{
  "encoder_isotropic": false,
  "encoder_norm": "layernorm",
  "encoder_num_experts": 16,
  "fusion_encoder_width": 128,
  "optimizer": "soap",
  "beta1": 0.9,
  "max_precond_dim": 1024,
  "weight_decay": 0.05
}
Rows from expert 9 of block 7 of the image encoder, named by matrix and row number. Rows with one number belong to one neuron. Each number is 128 + 32 x the weight over its row's rms, rounded and kept within 0 to 255. All counts start at 0. After the name is the row's rms in percent of the matrix's.
# gate: expert gate (encoder.blocks.7.mlp.gate, 16x256x256), inputs 0-42
# up: expert up (encoder.blocks.7.mlp.up, 16x256x256), inputs 0-42
# down: expert down (encoder.blocks.7.mlp.down, 16x256x256, transposed), outputs 0-42
gate.143 093 [152  77 152 164 130 177 119 149 125 119 119 184 148 143 127 117 114 111 102  49 131 137 130  90 144 102  89 158 158  80 169 128 127 105 207  83 162 134 120 136 159  66  84]
gate.144 089 [148 150  84 123 158 139  68  81 124 105 139 115 127 134 161 145 110  87  64  83 117 108 121 122 157 121  97 147 108  56 116  65  54 113 108 145 185 111 122 113 144  63 149]
gate.145 077 [137 148 155 130  89 105 123 122 153 116  61 114 128 155 113 146  87 103  81 116 152 137  88 173  95  76 119 136  89 179 152 191 119  96 100 191 130 141  78 206 143 124 124]
gate.146 077 [167  73 116 132 116 180 167 157 103  75 157  96 117 157 122 129 114  79 167 140  99  98 109 180 119  72 131 117 143 116 137  98 104  57 165 160  49 132 134 169 213  74 135]
gate.147 089 [178 138 158 157  98 114 136 126 168 102 140 146 109 122 100  35 139 125 156 118  79 121 116 134 136 109  74 145 164  88 118 165 148 150 137  99 137 196 135 164 103 113  63]
gate.148 079 [127 112  94 112 102 175 150 142 117  69 139  89 144 140 122 164 115 166 148 100  86  83 120 166  70 112 110 117  77 121  93  92  76 166 118  89 148 220 116  68 116 145 121]
gate.149 067 [182 217 169  40  94 149  79 104 113  48 134  98  66 112 137 107 108 102 105 103  96 110 159 117 103  99 126 146 109 148 145 132 152  83  98  90 119 218 133  97  73 123  77]
gate.150 074 [136 109 160 113  83 177 166 147  90 134  89 129 106 142 161 145 152 130 162  43 134 107 102 148 122 149 166 175  96 121 150  92  96  62 123 107  82 141 177 128  88 115 109]
gate.151 087 [150  91  95 121 153 127 125 145 111 193 149  67 126 115 102 130  58  95 165  95 139 108 127 130 108  89 120 140 146  78  88 157 188 162  86 120 114 123  50 162  60 117 101]
gate.152 146 [107 143 126 123 104 123  82 145 121 118 141 106 108 106 180 140 129 115 135 135 132  69 158 119 106 116 152 100 131 126  86 110 163  88  97 109 125 115 198 153  90 177 128]
gate.153 115 [137 117 140 154 128 154 100 120 111 194 104  88 139  96 139 148 149 174  75 166  99  89 162 135 149 109 182 130 158 191 189 168 103 135 150 114 105 106 176 152 117 153 169]
gate.154 092 [177  94  75 120 133 138 113 150 112 179  98 131  63 194 122 151 143 121 148 137 103  85 142  91  92 151 166 169 156 124 126 123  84 187 106  77 162 140 135 106 122  89 124]
gate.155 138 [169  88 145 149 161 123  91 164 137 143 136  83 166 111 123 108  99  88 128 143 200 112 143 128 167 137 105 120  88 116 109 152 147 122 161 136 158 139  84 103  75 131 118]
gate.156 072 [140  97 115  41 100 130  91 145 178 107 164  79 138 148  83 140 164 122 192 119 104  73 155 154 153 112 123 149 112  66 146 122 145 102 114  94 141 208 120 115 114 164 109]
gate.157 079 [152 120 147 138  57 134  84 161 213 100 164 127 100 104 111 131 121 138  40 157 131 203 105 214 111 173 142 150 148 152 146 138  92  91 145 186 104 134 137 133 166 113  82]
gate.158 071 [136 116 125 138 155 147 146 115 159  56 141 148 101 123 103 157 119  94 118 114 148  88 141  69  96 180 122 166  82 126 100 174  94 161 153 124 125  87 160 109  88 168 137]
gate.159 084 [154  53 151  99 148 165 123 126 106  92 127 142 156 126 131 141  90 123 133  75 118 118 167 153 117  80 163 137 140  86  70 116  93 148 111 150  68 168 112 116 163 112  73]
gate.160 119 [151 124 141  99 145  81 133  88  90 120 109 143 105 193 143 111 143 120 121 189 124  60 171 137 140 155 150  73 116 110 137 118  82 159 146 109 122 125  98 154 165 125 149]
gate.161 106 [ 96  82 102 126 148 156 134  83 165 109  70 109 173 169 175 150 134 134 103 157 135  86 153 140 116 135 121 131  96 170 166 104 102 124 119 127 157 117  54  67 142 102 197]
gate.162 093 [ 26 156 143 149 179 137 184 227 114 140 127 164 115  74 121 135 134 128 112 150 122 136 109 142 100 146  89 194 144  77 114 145 140 165 150 128 168 114 107  90 108 133  80]
gate.163 087 [172  94 179 150 170 146 190 132  88 111 119  82  96 160 177 124 143 137 166 118  90  90 157 180 153 115 169 141  72 133 134 187  85 122 132 159  88 141 140 184 116 132 124]
gate.164 123 [117 154 144 131  60 109 169 127 121 181 164 147  76 174  94  78  75 152 132  98 177 150 134 127  82  91 123  97  97 176  84 141 173  77 160 134  82 141 128 148 109 147 167]
gate.165 075 [149 118 188 129 134 120 133 116  96  64 138 122 129 132 124 105 190  85 112 136  81 135 125 107 139 101 125  86  76 125 163  64  85 117 113 113  90 100 135  98 116  90  90]
gate.166 104 [105 169 172 127 154 135 145 181 130 166  76 123 111 121 181 133 121 126 145  99 160 115 163  99 168 120 117 137 136  86  90  47 134 112 197 108 116  73 168 149 196 131 137]
gate.167 162 [ 66 133  77  98 126 115 151 172 110 177 142 161 133 131 146 128 121 114 130 171 159 107 112 167 125 136 163 114 138 117 121 142 184 120 150 143 173 107 196 116 163 159 181]
gate.168 098 [104 182 118 145 161 123 143  90 115 112 157 107 154 140 136  82 145 124 120 114 112 151 100 129 137  82  96 160 151 105 213 102 145 122 146 175 115  81 114 115 111 101 172]
gate.169 090 [165 194  95  92 137 120 114  93 116 140 141 109 129 117 186  81 113 130 162  96  98  58 171 152 137 118 133 129 131 138 154 152 109 143  88 167 160 157  96 145  95 115 151]
gate.170 077 [139 136 131 200 188 151 118 124  89 127 158 146 134 127 127 156 119 159 119 192 122 113 119 147 153 140 118 133 177 118 144  97 105 112 151 124 161 146 127 134 168 108 204]
gate.171 086 [116 160 121  89 146 183  73 116 144 140 105  93  65 210 125 179 133 169 224 155 147 134 178 159 110 115 195 142 137 143 180 117 124 137 136  96 141 108 150 143 108 126 133]
gate.172 106 [129 131 111 172 128 102 144 144 155  87 157 145  95  98 123 123 108 164  91 120 109 148  76 142 119 117 139  81 123 156  78 117 126 158 199  95  83 114 124 124 104 118 106]
gate.173 111 [188 135 131 148 133 151 123 128 111 123 180 140 114 196 171 158 117 172  70 132 158 104  37 124 121 153  78 124 128 159 122 129 100 115 139 110 149 124 157 140 147 133 100]
gate.174 081 [114 102 154 156 170 119 120 118 135 164 116 114 177 127 113 122  68 137 143 111 152 138 132 119 114 159 173 179 158 129 115 106 123 141 133 124 135  70 142 107 120 138 137]
gate.175 142 [ 91 186 126 170  79 136 116 144  77 136 110 118 144 162 107 201 128 134 148 161 130 137 110 101 133 161 116 119 208 158 164 149 198  87 135 137 134 107 102 123 138 190 156]
gate.176 077 [175 101 153 122 148 170 117  68 120 121 109 168 178 129 174 136 129 165 147 120  74 180 139  96 150 134 149 143  99 133 177 130 124 153  91 117 107 111  73 122 126 119 143]
gate.177 080 [208 129  98  90 148  95 119 108  88 108 102 134 146  95 124 141 108 131 138 119  78  72 146  75  96  84  86 137  20  82 128  82  96 152  77 175 119 170 120  91 142 120  55]
gate.178 097 [168 180 169  88  98 128 149 108 116 161 107 158 168  82 143 146 139 158 127 185 135 114 122 195 124  49 145 112 107 150 152 154 130 135 118 107 160 155 168 112 122 129 203]
gate.179 092 [144 100 190  87 123 122 177 102 144 139 107 118  80 107 145 122 138 120 115 179  92 109  95 129  57 233 121 141 130 128 189  92 105 114 140 171 143 103 124  98 118 156 117]
gate.180 103 [180 111 139 140 102  96 158 128 101 138 114 123 142  66 143 109 124 196 141  84  72 147 193 181 169 168  53 147  77 115  98 162 125 147 104 126 130 156 153 120 156 163 148]
gate.181 105 [166 109 188  80 125 151 201 120  86  74 118 114 159  77 182  88 136  89 149 144 131 106 119 121  97 101 198 146 139 139 104 112 137 109 121 102 145 218 111  94 119 155  98]
gate.182 065 [127 118 103 111 133 171 104 104 152 126 146  89 162 179 139 106 159 146 165 152 105 104 141 138 106 111 146 112  91 106 117 167  64 179 155 116 102 197 143 128 162 112 131]
gate.183 069 [133 179 208  63 148  71 121 143 121 194  81 121 140 134  85 163 127 148 149 131 125 131 126 135 140  85 135 171  71  89 131 164  99 178 137 119 129 126 108 144  90 147 109]
gate.184 079 [124 148 109 120 137  73 110 146  64 148 140  94 158  59  84 141 140 149  86 170  90  93 137  96 122 152 139 136 176  68 151 128 149 117 111 121 160 102 169 146 105 103 108]
gate.185 081 [ 97 111  89 164 112 146 110  84 124  85 117 106 116 125  94 175 165 106 129 161  61  74 156 170  45 155  98 114  99 112 180 187 117 189 112 120 105 106 151 200 191 112 146]
gate.186 119 [105 179 160 144 173 154 110 128  72 152 115 121  64 146 129 113 176 132 101 138 156 108 134 160 123 164 162 135 149 194  72 115 120 140 143 145 114 132 140 175 170 133 179]
gate.187 109 [ 35 134 119 162 145 130 132 121 122 152 103 121 123 138 128 162 150 142 137 110 188  80 114  83 127 219 162  96  87 155 133  65 166 105 137 150  92 128 150 162 116  89 172]
gate.188 070 [146 111 117 118  93 111 186 180 151 130 134 120 173 103 107 201 103  85  84 176 124 130 175 140 122 131 101 156  96  85  74 138 109 139  72  89 152  74  83 141  82 133  87]
gate.189 070 [101 155 183 118 122 140 156  93 208 163 123  72 103 136  98 122 149  87 151 114 156 132 142 155  87 100 123 104 100 105 101 124 165 133 133  96 105 139  67 105 142 128 173]
gate.190 083 [120  88 112 111 100 116 107 122 120 100 211 146 129 109 132  31 107 103 103 132  92 170 134  97 121 103 139 114 191 162 142  96 156 139 105 109 169 203 159  87 140  52 120]
gate.191 181 [ 56 126 129 131  79 158 149 186 112  77 116 176 123 116 157 135 117 112 163 124 143 141 116  96 155 165 103 144 132 125 111 111 147 111 181 116 178 119 127 185 163 102 153]
gate.192 098 [171 140 152 121 125 125  72 124 144 102 188 117  96 123 116  89 134 133 101 154 147 101  87  78 181 148  90 112 212 122 149  79  88 168 147 111 125 108  90 105 188 106 135]
up.143 093 [117 126 149 135 105 135 121 145 146 131 153 124 111 129  95 113 141 108 119  97 112 159 124  99 114 110 120 115 127 132 139 156 134 136 132  77 139 137  75 130 143 131 119]
up.144 088 [ 51 107 144 150 159 107 152 110 133 149 153 131 144  73 155 129 145 101 165 167 133 165 142  83 128  73 178 145 127 174 151 151 140 115  82 151  89 134 140 121 188 127 118]
up.145 083 [119 138 131  85  86 181 126 119 112 154 108 102 123 128 154 164 131 121 158 141 152 129  92 160 149  80 107 179  97 142 111 197 132 123  96 185  70 112 165 111 172 134 132]
up.146 078 [ 97  87 104 148 139 143 108  71  65  90 128 131 142 134 167 163 116 207 128 117 107 129 111 157  73 145 160  88 111 133 108 153 151 103 115  79 145 145 109  49 160 161 135]
up.147 092 [123 115 130 137 114 121 129 147 118  90 172 139  60 182 152 125 148  85 153  98  97 137 126 162 109 152 149  78 126 151 155  87 128 152 156 130 131 117 155 126  90  84 100]
up.148 074 [121 105 150 128 100 109 110 149 112  89 112  88 142  65 159 151 159 123 111  84 125 135 119 156 132  85 153 142 134 174  78 108 162 161 145 101  63 125 151 135 174 102 102]
up.149 068 [143 150 106 113 157 108  78 107 126 101 125 152  86 154 112 140 177 200 152 146  35 134 137 175  95 145 108 181 146 125 137 165  86 152 118  97 133 129 157 146 137  69 134]
up.150 076 [ 98 177 128 142 141  86 107 116 126 105  99 139 107  87 111  89  67 136 173 131  38 108 103  64 125 151  82 113 115 128 164  87 149  82 134 131 109 129 203 153 186 105 167]
up.151 090 [136 197 179  70 115 151  27 138  39 114 117 146  93  86 150 114 170 128 126 135 111  97 125  97  99 165 137  79 132 137 103 113 147  96 176  60 140 128 107  71 105 145 151]
up.152 138 [100 133 123 102  89 123  92 149 123 102 129  90 142 103 159 125 116  92 148 156 126  64 143 103  97 134 142 126 145 148 103 117 164  70  99 125 110 101 156 142 108 170 148]
up.153 114 [ 55  91  86  99 130 127 142 144  85 136 168 131 132 148 144 117 128  94 170  83 155 157 144 110 151 106 120  73 155 155  73  92 149 151 188 119 134 166 175 145 167  98 160]
up.154 088 [112 172 164 150  69 114 146 154 164 131 138 198 153 117 126  93  87  97 152 140 153 170 122 114 116 112 110  99 104 149 167  94 203 122 147 156 102 134 175 124  98 157 185]
up.155 138 [149  97 127 151 147 107 151 166 138 161 112  85 164 114  69  94 155  97 154 136 187 122 129 155 176 113 114 108 101 141 102  62 200 146 171 127 136 130 172 132  78 164 126]
up.156 074 [137 138  72 179 146 137 119 130 132 102 121 166 107 117 116 148 168 158 115  13 151 134 156  50 116 142  81 150 100 154 123 124 149  64 158 126 199 101 125 131 104 141 142]
up.157 077 [179 135 159 134  94  95 147 105 135 160 142 148 175 140 170 124 117 207  75 189 118 150  73 117 133 132 110 147 105 145 177 142  96 126 121 132 118 124 114 113 100 173 116]
up.158 076 [130 106 163 177 115 138 147  87 103 103  79 143 136  90 165 142  34  69 175  77 135 157 152 101 102 141 126 123 104 111 120 157 106  97 145 120 135 169 133 121  83 155 128]
up.159 083 [125 123 123  79 106  85  79 125  87 112 117 186 168 180 128 150 132 123 170  73 158 167 137 173 119 124 169  98 169 180 203 118 141 168 201 103 126 157 122 114 119 157  89]
up.160 110 [127 131 130 112 167  98 141 147  89 109  61 130 119 159 136 156 138 144 155 159 139  64 138 139 153 167 165  90 122 123 131 146  93 151 166 127 162  85 106 138 146 129 163]
up.161 111 [ 96 148 129 146 113 159 144 127 191 129 111 115  97  74 162 144  97  87 151  87 135 163 119 134 124 123  32 151  91  59 135 127 143  98 161 107 157  94 106 130  70 193 168]
up.162 096 [232 100  99 136  84 106  97  74 179 146 135  95 155 151 146 138 147 141 153  79 166  79 199 153 151 112 144 103 111 194 130 138 107  83 120 147 117 154 178 154  86 151 186]
up.163 083 [146 183 146 157 124 119 102 114 147  94 132 157 152 112 139  83 135 125 147  84 112 177 120 184 196 126 134 130 116 118  82 106 118 126 165  99 140 117 124 135 108 143  41]
up.164 126 [ 79 120 140 168 105 100 121 124 152 110 184 133  36 158  93  49 141  99  96  53 157  86 144 129  85  94 157 136  52 133  73 156 132 110 195 109  80 128 107 112  84 152 165]
up.165 067 [166 161 163 172 128 171 130  82 124 125 116 135  96 119 162 160 192 129  98 135 133 124 162  98 165 122 138 113 144 143 200  83 136 122 156  61 125  89 131 110 143 134 156]
up.166 103 [102 110 128  90 107 133 184 164 167  80  95 119  69 161 148 138 127 156 119 128 157 152 164  71 179 139 160  84 173 168 108 106 154  59 138 100  75 141 109 212 133 193  85]
up.167 154 [175 122 143 165 128 134 102  56 126 107 126 102 115 137 130 145 156 134 136 113  76 131 108  86 124 136 124 138 128 157 133 116  85 142 125 112  82 150 106 144  78  92  77]
up.168 096 [122 130 146 157 134 132 144 138 106 154  55 155 123 125 150 158 138 179 151 100  86 137 195 140 138 150 104 157 167 140 164 129 100 149  98  94 158  65 110 163 144 129 152]
up.169 089 [132 144 126 164 113 147 136 146 101 138 175 109 135 124  72 176 105 108 107 204 165 119 105  89 121 103 160  84 167 133 142  85 117 155 132 145 110 105 164 189 145 128  86]
up.170 074 [131 140  80 113 142 125  56 111 140  60  91 153 137 165 149 136  95  86 126 155 179 170 142 130 124 148 146 146 135  91 151 126 161 121 152 123 142 155  90 105 138 143  92]
up.171 081 [156 109 132 162 116  88 165  65 185 113 164 164 153  83 145  66 136 120 118 107 132 140 115  88 147 136  68  98 130  91  75 112 113 110 118 128 120 177 104 131  90 136 178]
up.172 106 [155 125  79  87  88 158 129  83 125  94 112  65 122 166 122 136 155  99 169 145 136 141 194 133 160 120 151 170 138 126 158  92 102  83  98 136 107 129 153 136 134 131 129]
up.173 116 [106  98 124 166 114 148 130 165  97 116 151 171  82 165 111  99 147 160 117 111 188 157  69 142 140 152 100  82 117  85  60  77 129 141 167 139  99  55 189  85 103 107  94]
up.174 067 [108 137  92 126 103 138 125 170 110  84 169 154  96  87 108 130 155 100 118 155 103 119 102 150  93  73 176 142  86 106 112 118 153  94 134 120 107 163 140 123 139 160 118]
up.175 139 [139  71 135 117 164 152 159 101 148 107 158 132 165 128 157  49 130 131 104  93 156 138 115 152 114  99 147 115  86  99 108 147  51 182 113 117 150 142 148 149 114  88  91]
up.176 080 [147 135 134 147 159  99 141  90 122 116 139  88  99 100  58  77 143 131 136 123 131 101 188 100  88 128 159 100 135  84 144  90  85 100 101 101 123 161  76 145 142  57  91]
up.177 071 [156  89 146  88 110 138 106 159 118 163 123 173  92 120 131  76 145 161 132 142 111 106 173 109 127 116 133 136  61 118 143 107 135 112 172 107  67 139 189 128  90  82 165]
up.178 109 [163 149  83 134 124 177  79 138 176 147 122 150 192 145 181 135  82 169 132 158 122 132 105 114 158 126  78  98 105 118  88 113 164 170 110 100 129 168 133 112 163 162 142]
up.179 093 [109 150 135 144 174 145 119 170  95 130 155  95 105  88  72 179 119 187 102  56 176 133 128 165 137  88 149 126 107 131 126 148 162 165 115 124 172 136  71 152 128  93 126]
up.180 099 [150 131  93 103 167 135 147 125 133 127 142 121 121 155 101 229 110 154  81 134 151  99 173 137  94 103 119 182 107 127 151 115  93 174 115 136 159 155  90  83  67 177  96]
up.181 097 [112 135 110 125 111 142  56 125 144 173 122 146 120 184  61 163 151 162 127 114 127 186 152 138 110 121  61 104  87 124 125 160  71 130 135  95  80  89  91 126 147  99 162]
up.182 070 [157 129 115 105  89 124 134 123 137 116 158 114 146 141 114 136 160 130 172 102 112 118  78 121 135  84 165 136  64 130 140  80  29 135 137  82 119 130 118 103 130  62 165]
up.183 065 [135 160 198  66 133  93 128 163 111 153  93 140 140 129 110 149 150 117 186 111 159 115 122 136 138 106 154 183 119 191 122 161 151 202 145 174 139 150  97  99 136 136  99]
up.184 082 [117 110 143 120 129 171 167  88  96 144 105 129 118 176 187 150 111 121 169 130 149 147 139 157 157  68  98 107 121 204 165  74 118 152 148 139 129 107 136 120  73 112 132]
up.185 079 [171 117 156 114 116  89 156 141 137 129 172 147 131 100  92 121  94 130 111 139 151 111 151  91 151 166 173 131 134 116 103  57 132 113 122 115  93 142 120 103  93 154  98]
up.186 108 [167  60  96 117 128 103  95 122 189  87 156 123 165 101 107 125  90  86 150 105 117 112 163  52 142  72 116 146  91  76 140 175 119 159  98 110  84 124 131  53  87 126  81]
up.187 121 [134 115 144 148 126 136 133  87 156  78 113 164  71 110 125 104  84 176 162 122 134 133 111 177 110 112 127 142  98 122 153 135 153 140 155 148 138 104 145 129 155 163 114]
up.188 071 [ 89 111 138 123 130 112 192 157 124  71 106 104 126 136 116 146  87 147 149 108 135 126 146 175  89 118 101 139  83 151 137 124 118 176 139 107 117 141 126 169 137 101  82]
up.189 076 [141 118 124 136  97 160  68 188  99 165 117 179 137 133 115 152 143 137 177  76 123 100 180 103 137  90 129 169 144 125 148  84 127 108 108  76 191 144 187 138  64 159  86]
up.190 081 [149  95 122 160 148 139 108 115 176  72 225 167 111 137  91 135 100 127  95 121 107 155  63 102 101 100 135  98 182 168 160 160 106 114 120 135 119 193  76  88 122  95 123]
up.191 187 [ 44 123  96 118  72 120 138 182 112 103 125 168 134 129 161 132 108 104 157 107 158 161 134  87 158 152 125 135 139 128  92 116 165 110 187 104 178 101 146 160 144 121 166]
up.192 101 [137 141 115 109 113 105 138 109 142 112  74 152 158 132 129 160  64 140 155 121 114 112 162 138 135 122 135 175  49 158 145 127 123  89  61 145  98 116 123 129 137 164 135]
down.143 097 [164 140 102 126  89 144  96 101 106 178 141 118 129 107 106  42 143  81  63 155 164 176  91 138 195 123 102 131 156 132 107 157 147 124 145 169 118  75 135 172  76 203  62]
down.144 101 [ 99 116 116 177 133 161  98 145 119 112 105 117 179 170 143 142 148 106 146 101  81 109 153 144 114 141 117 178 114 172 122 186 117 199  86  88  95 106  82 113  79 104 125]
down.145 102 [104 135 131 113 142 168  71 136 107 175 131 111  92 119 131  83 116  90  74  92 160 199 106 152 107 148 118 104 158 140 149  91 157 132 105 173 140 128 164 143 115 141 116]
down.146 098 [137 105  95 112 108 113  83 129 116 115 204  54  98 107 136  61 149 107  89  74 159 140 111 164 132 125 155 149 159 120 142  67  34 158 132 126 115 108 125 104 127 125 121]
down.147 105 [112 185 161 132 107 153 185 122 112  88 128 158 129 152 120  91 101 105 113 117 179 137 139 169 110 101 130  90  97 175  73 178 156 141 126 154 156  91  86 101 118 124 105]
down.148 094 [126 107  81  98  98 121 148 114 120 159  85  76 129 109 110 150 144 139 139 126 139 130 198 166  68 106 160 148 120 114  99 108  90 175 126 163 107 108 130 185 109 199 129]
down.149 077 [114 117 157 115 132 119  84 107 142 149 198 146  88 146 129 166 115  87 123 104 126 114  89 120 107 141 138 156 105 119  83  95 102 132 162 101  33 163 117 112  82 179 104]
down.150 094 [121 115 152 106 132  84 134 108 123 113 129  87 160 137 113 146  93 138 145 106 142 107 115 123 116 171  75  94  86  89 112 121 145  60 110 151 134 176 146 121 158 200 131]
down.151 090 [131 102 131 128  39  72  81 107  96 193 120 137 172 148 111 136 158 120 128 133 101 136  96  88 142 174 121 122 164  92 129 119 129  94 158 150 130 194 141 122 156 103 139]
down.152 106 [125 113  94 188  84 109 131 145 182 125 128 127 118 112 118 146 111  79  90  95 135 123 118 128 145 124 117 117 129  75 138  95 153 107 137 117  62 146 140 145  64 179 128]
down.153 105 [109 139 125 122 124 129 136 103  86 138 151 128 145  80 104 169 148 163 131 102  83  77 154  86 122 187 140 162  94 139  73 141 179 189  82 124 220 130 135 111 128 135 143]
down.154 097 [137 147 139 178  82  82 192 135 118 118 109  83 144 154  73 151  96 196 147  87 129  71  43 131 150 122  98 139 131 151 172 163 108 128  21 141 170 147 131 101 126  64  98]
down.155 108 [105 185 145 185 102 159 126  82  88  81 185 148 146 128  75 112 108 132  91 129 155 143 139 141 157 178  99 141 153  90 144 126 169 102 162 132  94 140  76 101  85 181 144]
down.156 091 [134 189 143 105 122 140 124  97 203 102  87 114 144 130 104 147 147 145 175  96 137 179 140 105 169 110 127 113 111 123 165 101 134 118 121 148 149 129 117 141  78 141  89]
down.157 095 [ 95 122  77 102 137  79 108  88 121 147 117 162 120  71 101 125 142 163 100 131 157 117 154 126  92 184  78 104 169 131 108 187 129  93 159 160 101 162 114 146 165 134 209]
down.158 086 [123 131 119 129  91 122 106 149 161 165  82 149 113 141 146  98 119 139 156 145  85 152 116 155 111 192  87 117 104 110 123 108 110 204 139 145  91 126  73 142 131  94 117]
down.159 093 [100 166 100 137 115 137 108 125 124 110  82 126 100 131 159 108 185 153  76 106  97 118 161 109 120 122 104 159 149 121  83 138 152 143 175  94 125  72  81 128 165 163 106]
down.160 109 [ 51 155 100 128 110 132 132 115 131 181 122 120 183 146  79 161 123 130 172 127 207 136 137 201 132 179 139 180 201  98 113  90 167 180 167 121 129 129  98 164 126 162 155]
down.161 107 [134 141 104  96 186  56 109  84 127 141 112 127 140 121 162 128 104 147 125 131 177 146 117 138 121 118 105 164 114  79 186 122 116 103 159 157 120 186 141 106 115 138 109]
down.162 101 [138 118 107 153 104 139  98 104  98  29 110 167 149 173  97  93  81 156 172 139 108 102  12  59 143 167 117 157 135 160 153 153 127  90 164 118 187 141 104 186 162 115 117]
down.163 092 [126  95 103 168 121  93 130 120 160  85  60 131 100 125 131 109 203 115 129  83 104 135 149 158 123 128 144 178  89 103  59  97 219 132 108 146  91 102 162 125  98 101 139]
down.164 108 [135 122 128 144  89 151 102 141  84 192 173 131 120  71  93 156 109  86 143 125  72 134 105 113  93 120  86 171 130 152 128  79 134 162 102 161 120 121 144 126 122 140 102]
down.165 090 [157 153  98 176 128 117  78 146 139 146 155 123 125 141 121 196  94 138 145  63 120 165 125 127 168 199 157  95 116 160  89 116 143 141 172 118 138 168  98  85  50 133 134]
down.166 107 [120 168 109 119 123 120 162 175 142 191 111 128 140 126 145 119  96 141 113 118 108  98  98 125 122 185 118  60 149 174  99 185 118 104 181 150 115 105  98  84  95 132  90]
down.167 107 [138 108 137 117 165 150 100 152 100 122  63 135 147 157  98 125 106 161 155 157  72  95  95 147 107 141 115 124 127 148 168 152 125 119 119 122 174 112 143 106 166  96 121]
down.168 114 [ 87  97 151 117 195 168 134 123 125  70 123 103 124 191 126 159 102 156 143 130 131 123 105 127 110 109 144 113 129  63 149 101 108 118  77 151 111  91 124 160  80 168 149]
down.169 108 [ 67  70 143 156 106 133 152 125 125 146 127 143 163 139 120 176 131 113 168 177 150 108 151  65 143 135  83 138 160 123 179 131  50  91  88 160 116 154 130 206 190  78 182]
down.170 088 [146 182  97 142 141 129 160 125 109 181  87 174 165 114 152 174 121 158 157 147 124  94  98 151 127 122 145 135 149  82 147 144 179 151  96 104 152 106 113 104 161 145 164]
down.171 089 [197 139 134 149 168 155 134 134  80 121  56 137 142 108 142 182 154 147 134 126 131  95 108 156 164 132 145 138 116 166 162 136 111 165  90  81 113 112 145  58  82  80 161]
down.172 106 [131 157 167 141  85  99 168 146 102 117  91 128 166 142 119 174 135 198 132  85  86 103  78 182 115 151 128 126 101 130 191  76 137 116 122 126  90 107 112  90 161  85 160]
down.173 104 [111 159 143 109 104 133 152 105 137 139  74 117  88 146 138  97  94 158 118 180 116 127 120 142 140 194 161 133 106 120 128 122 155  57 121 127 126  95 131  77 107 159 142]
down.174 099 [ 78 110 151 106 137 149  96 136 161 105  42  98 152 124  96 111 120 189 100 120  66  89 113 165 126 123 131 101 145 140 202 149  42 160 100 117 109 129 120 117  94 118 115]
down.175 111 [145  69 145 121 127  65 127 120  69 125 136  91 164 123  98 180 108 175 163 149 111 115  50  60 132 165  96 105 120 132 138 168 104 122 116 126 156 157  91 127 220  75 138]
down.176 089 [133  83 114 170  96 147  70 169 114 186 183 114 160 126 149 147 109  83 152 126 203 156 101 118 130 159 132 118 127 156 157 129 131 132 192 154 136 121  91 121 107 174 124]
down.177 089 [133 177  59  78 141 142  95 104 171  93 108 113 119 140 142 143 134 127 117 110  90 173 226 149 132 129 142  93 126 140 138 122 138 112 162 152 125  96 103 107  88 150 128]
down.178 104 [141 174 105  52  95 117 131  67 134 103 146 102  70 196 179  83 111 129 109 199  79 130 210  94 131 138 128 157 124 148  97 121 122 129 127 136  86 147 120 140 136 144 103]
down.179 097 [155 129 166 114 122 132 162  91 115  81 172 178 114 112 122 180  84 170 184 126 116  86 100 134 126 123 134  74 118 133 155 101 101 118 157 153 130 161 101 187 122  72 101]
down.180 096 [ 99  56 112 100 130  88 117 112 103 164  80 100 110 152 104 126 109 126 208  83 139 124  91  80 125 130 175 141 116 102 105 134 146  80 135 132 169  94 133 140 140 164 157]
down.181 099 [ 54 125 159  88 122 115 196 126  79 129  75 122 152 118 114  65 169 138 121 123 123 133  87 113 117 163 142 128 133 176 126 157 107 140 149 138 194 127  53 162 189  83 175]
down.182 086 [101 105 126  91  97 123 168 124 145 125 208  94  86 159 217 164  99 125 138 121 106 180 195 131 102 160  98 152 150 142 109 124 157 139 147 146 153 104  93  85  80 149 171]
down.183 082 [146 117 115 179  83 160 123 128 154 196  88  83  80 117 120 133 114  93 105 139 170 154 162 130 166  80 106 120 164 131 129  98 148 131 135 148  96 145 126 123  75 152 104]
down.184 103 [143 115 101 131 181 130 147 134  94 152  98 104 124 152 146 165 131 134 131  97 107 130  97 126 144 121 138 124 107 139 137 114  57 154 135 140 142 133 120 157  88 150 107]
down.185 096 [148  70 115 108 156 167 108 131  98  81  71 142 105 106 113 150 115 147 111 184  80  91  96 132 130 121 120 130 151 131 104 147 116  92  80 131 128  86 101 135 148 148  69]
down.186 121 [115  90 145 148 135 101 111 106 150 152  77 148 118 152  65  97 111 123 178 105 126 103  73 124 151  88 130 107 104 140 208 157 178  96  95 126 163 144 100 164 176 135 128]
down.187 103 [115 118 193 116 183 163  78 163  72 136 134 132 108 166 108 162 136  85 170 136  87 138 139 128 164  91 159 188 136 132 180 102 108  96 100  93 158 110  80 125 164 157 123]
down.188 077 [151 142 122 130  94 155 101 108 132 133  79 169 138 127 145 117  96 101 126  69 181  98 176 101 134 139 124  74 105 139 125 100 126 194  99 105  91 177 183  57 151 138  89]
down.189 091 [156 116 132 138  89  93 174 143 126  74  53 125 150 112  24 136 154 148 108  59 108  91 123 105 156 105  96  89  69 179 157  88 141 160 118 142 141  96 143 137  81  76 105]
down.190 099 [118 129  97 134 143 127 124 148 127 127 191  68 123  85 143 114 145 116  93  93 172 146 136 141 106 158 149  87 145 167  63 131 116 139 140 118 211 106 107 135 130  71 137]
down.191 113 [ 81 138  92 157 116 134 113 143 118 174 145 109  74 124  93 139 143  98  81  87 204 143 188 175 113 116 141 125  85 116 104 141 125 149 136 118 106  92 139 167  59 146 163]
down.192 107 [ 67 131 137 151 230 121 142 111 100 100 107 152 135 141 105 119 130 180 124 192 124 127  47 109 116 160 139 132 114  67 134 101 123 148 139 150  86 103  85 151 195 124  90]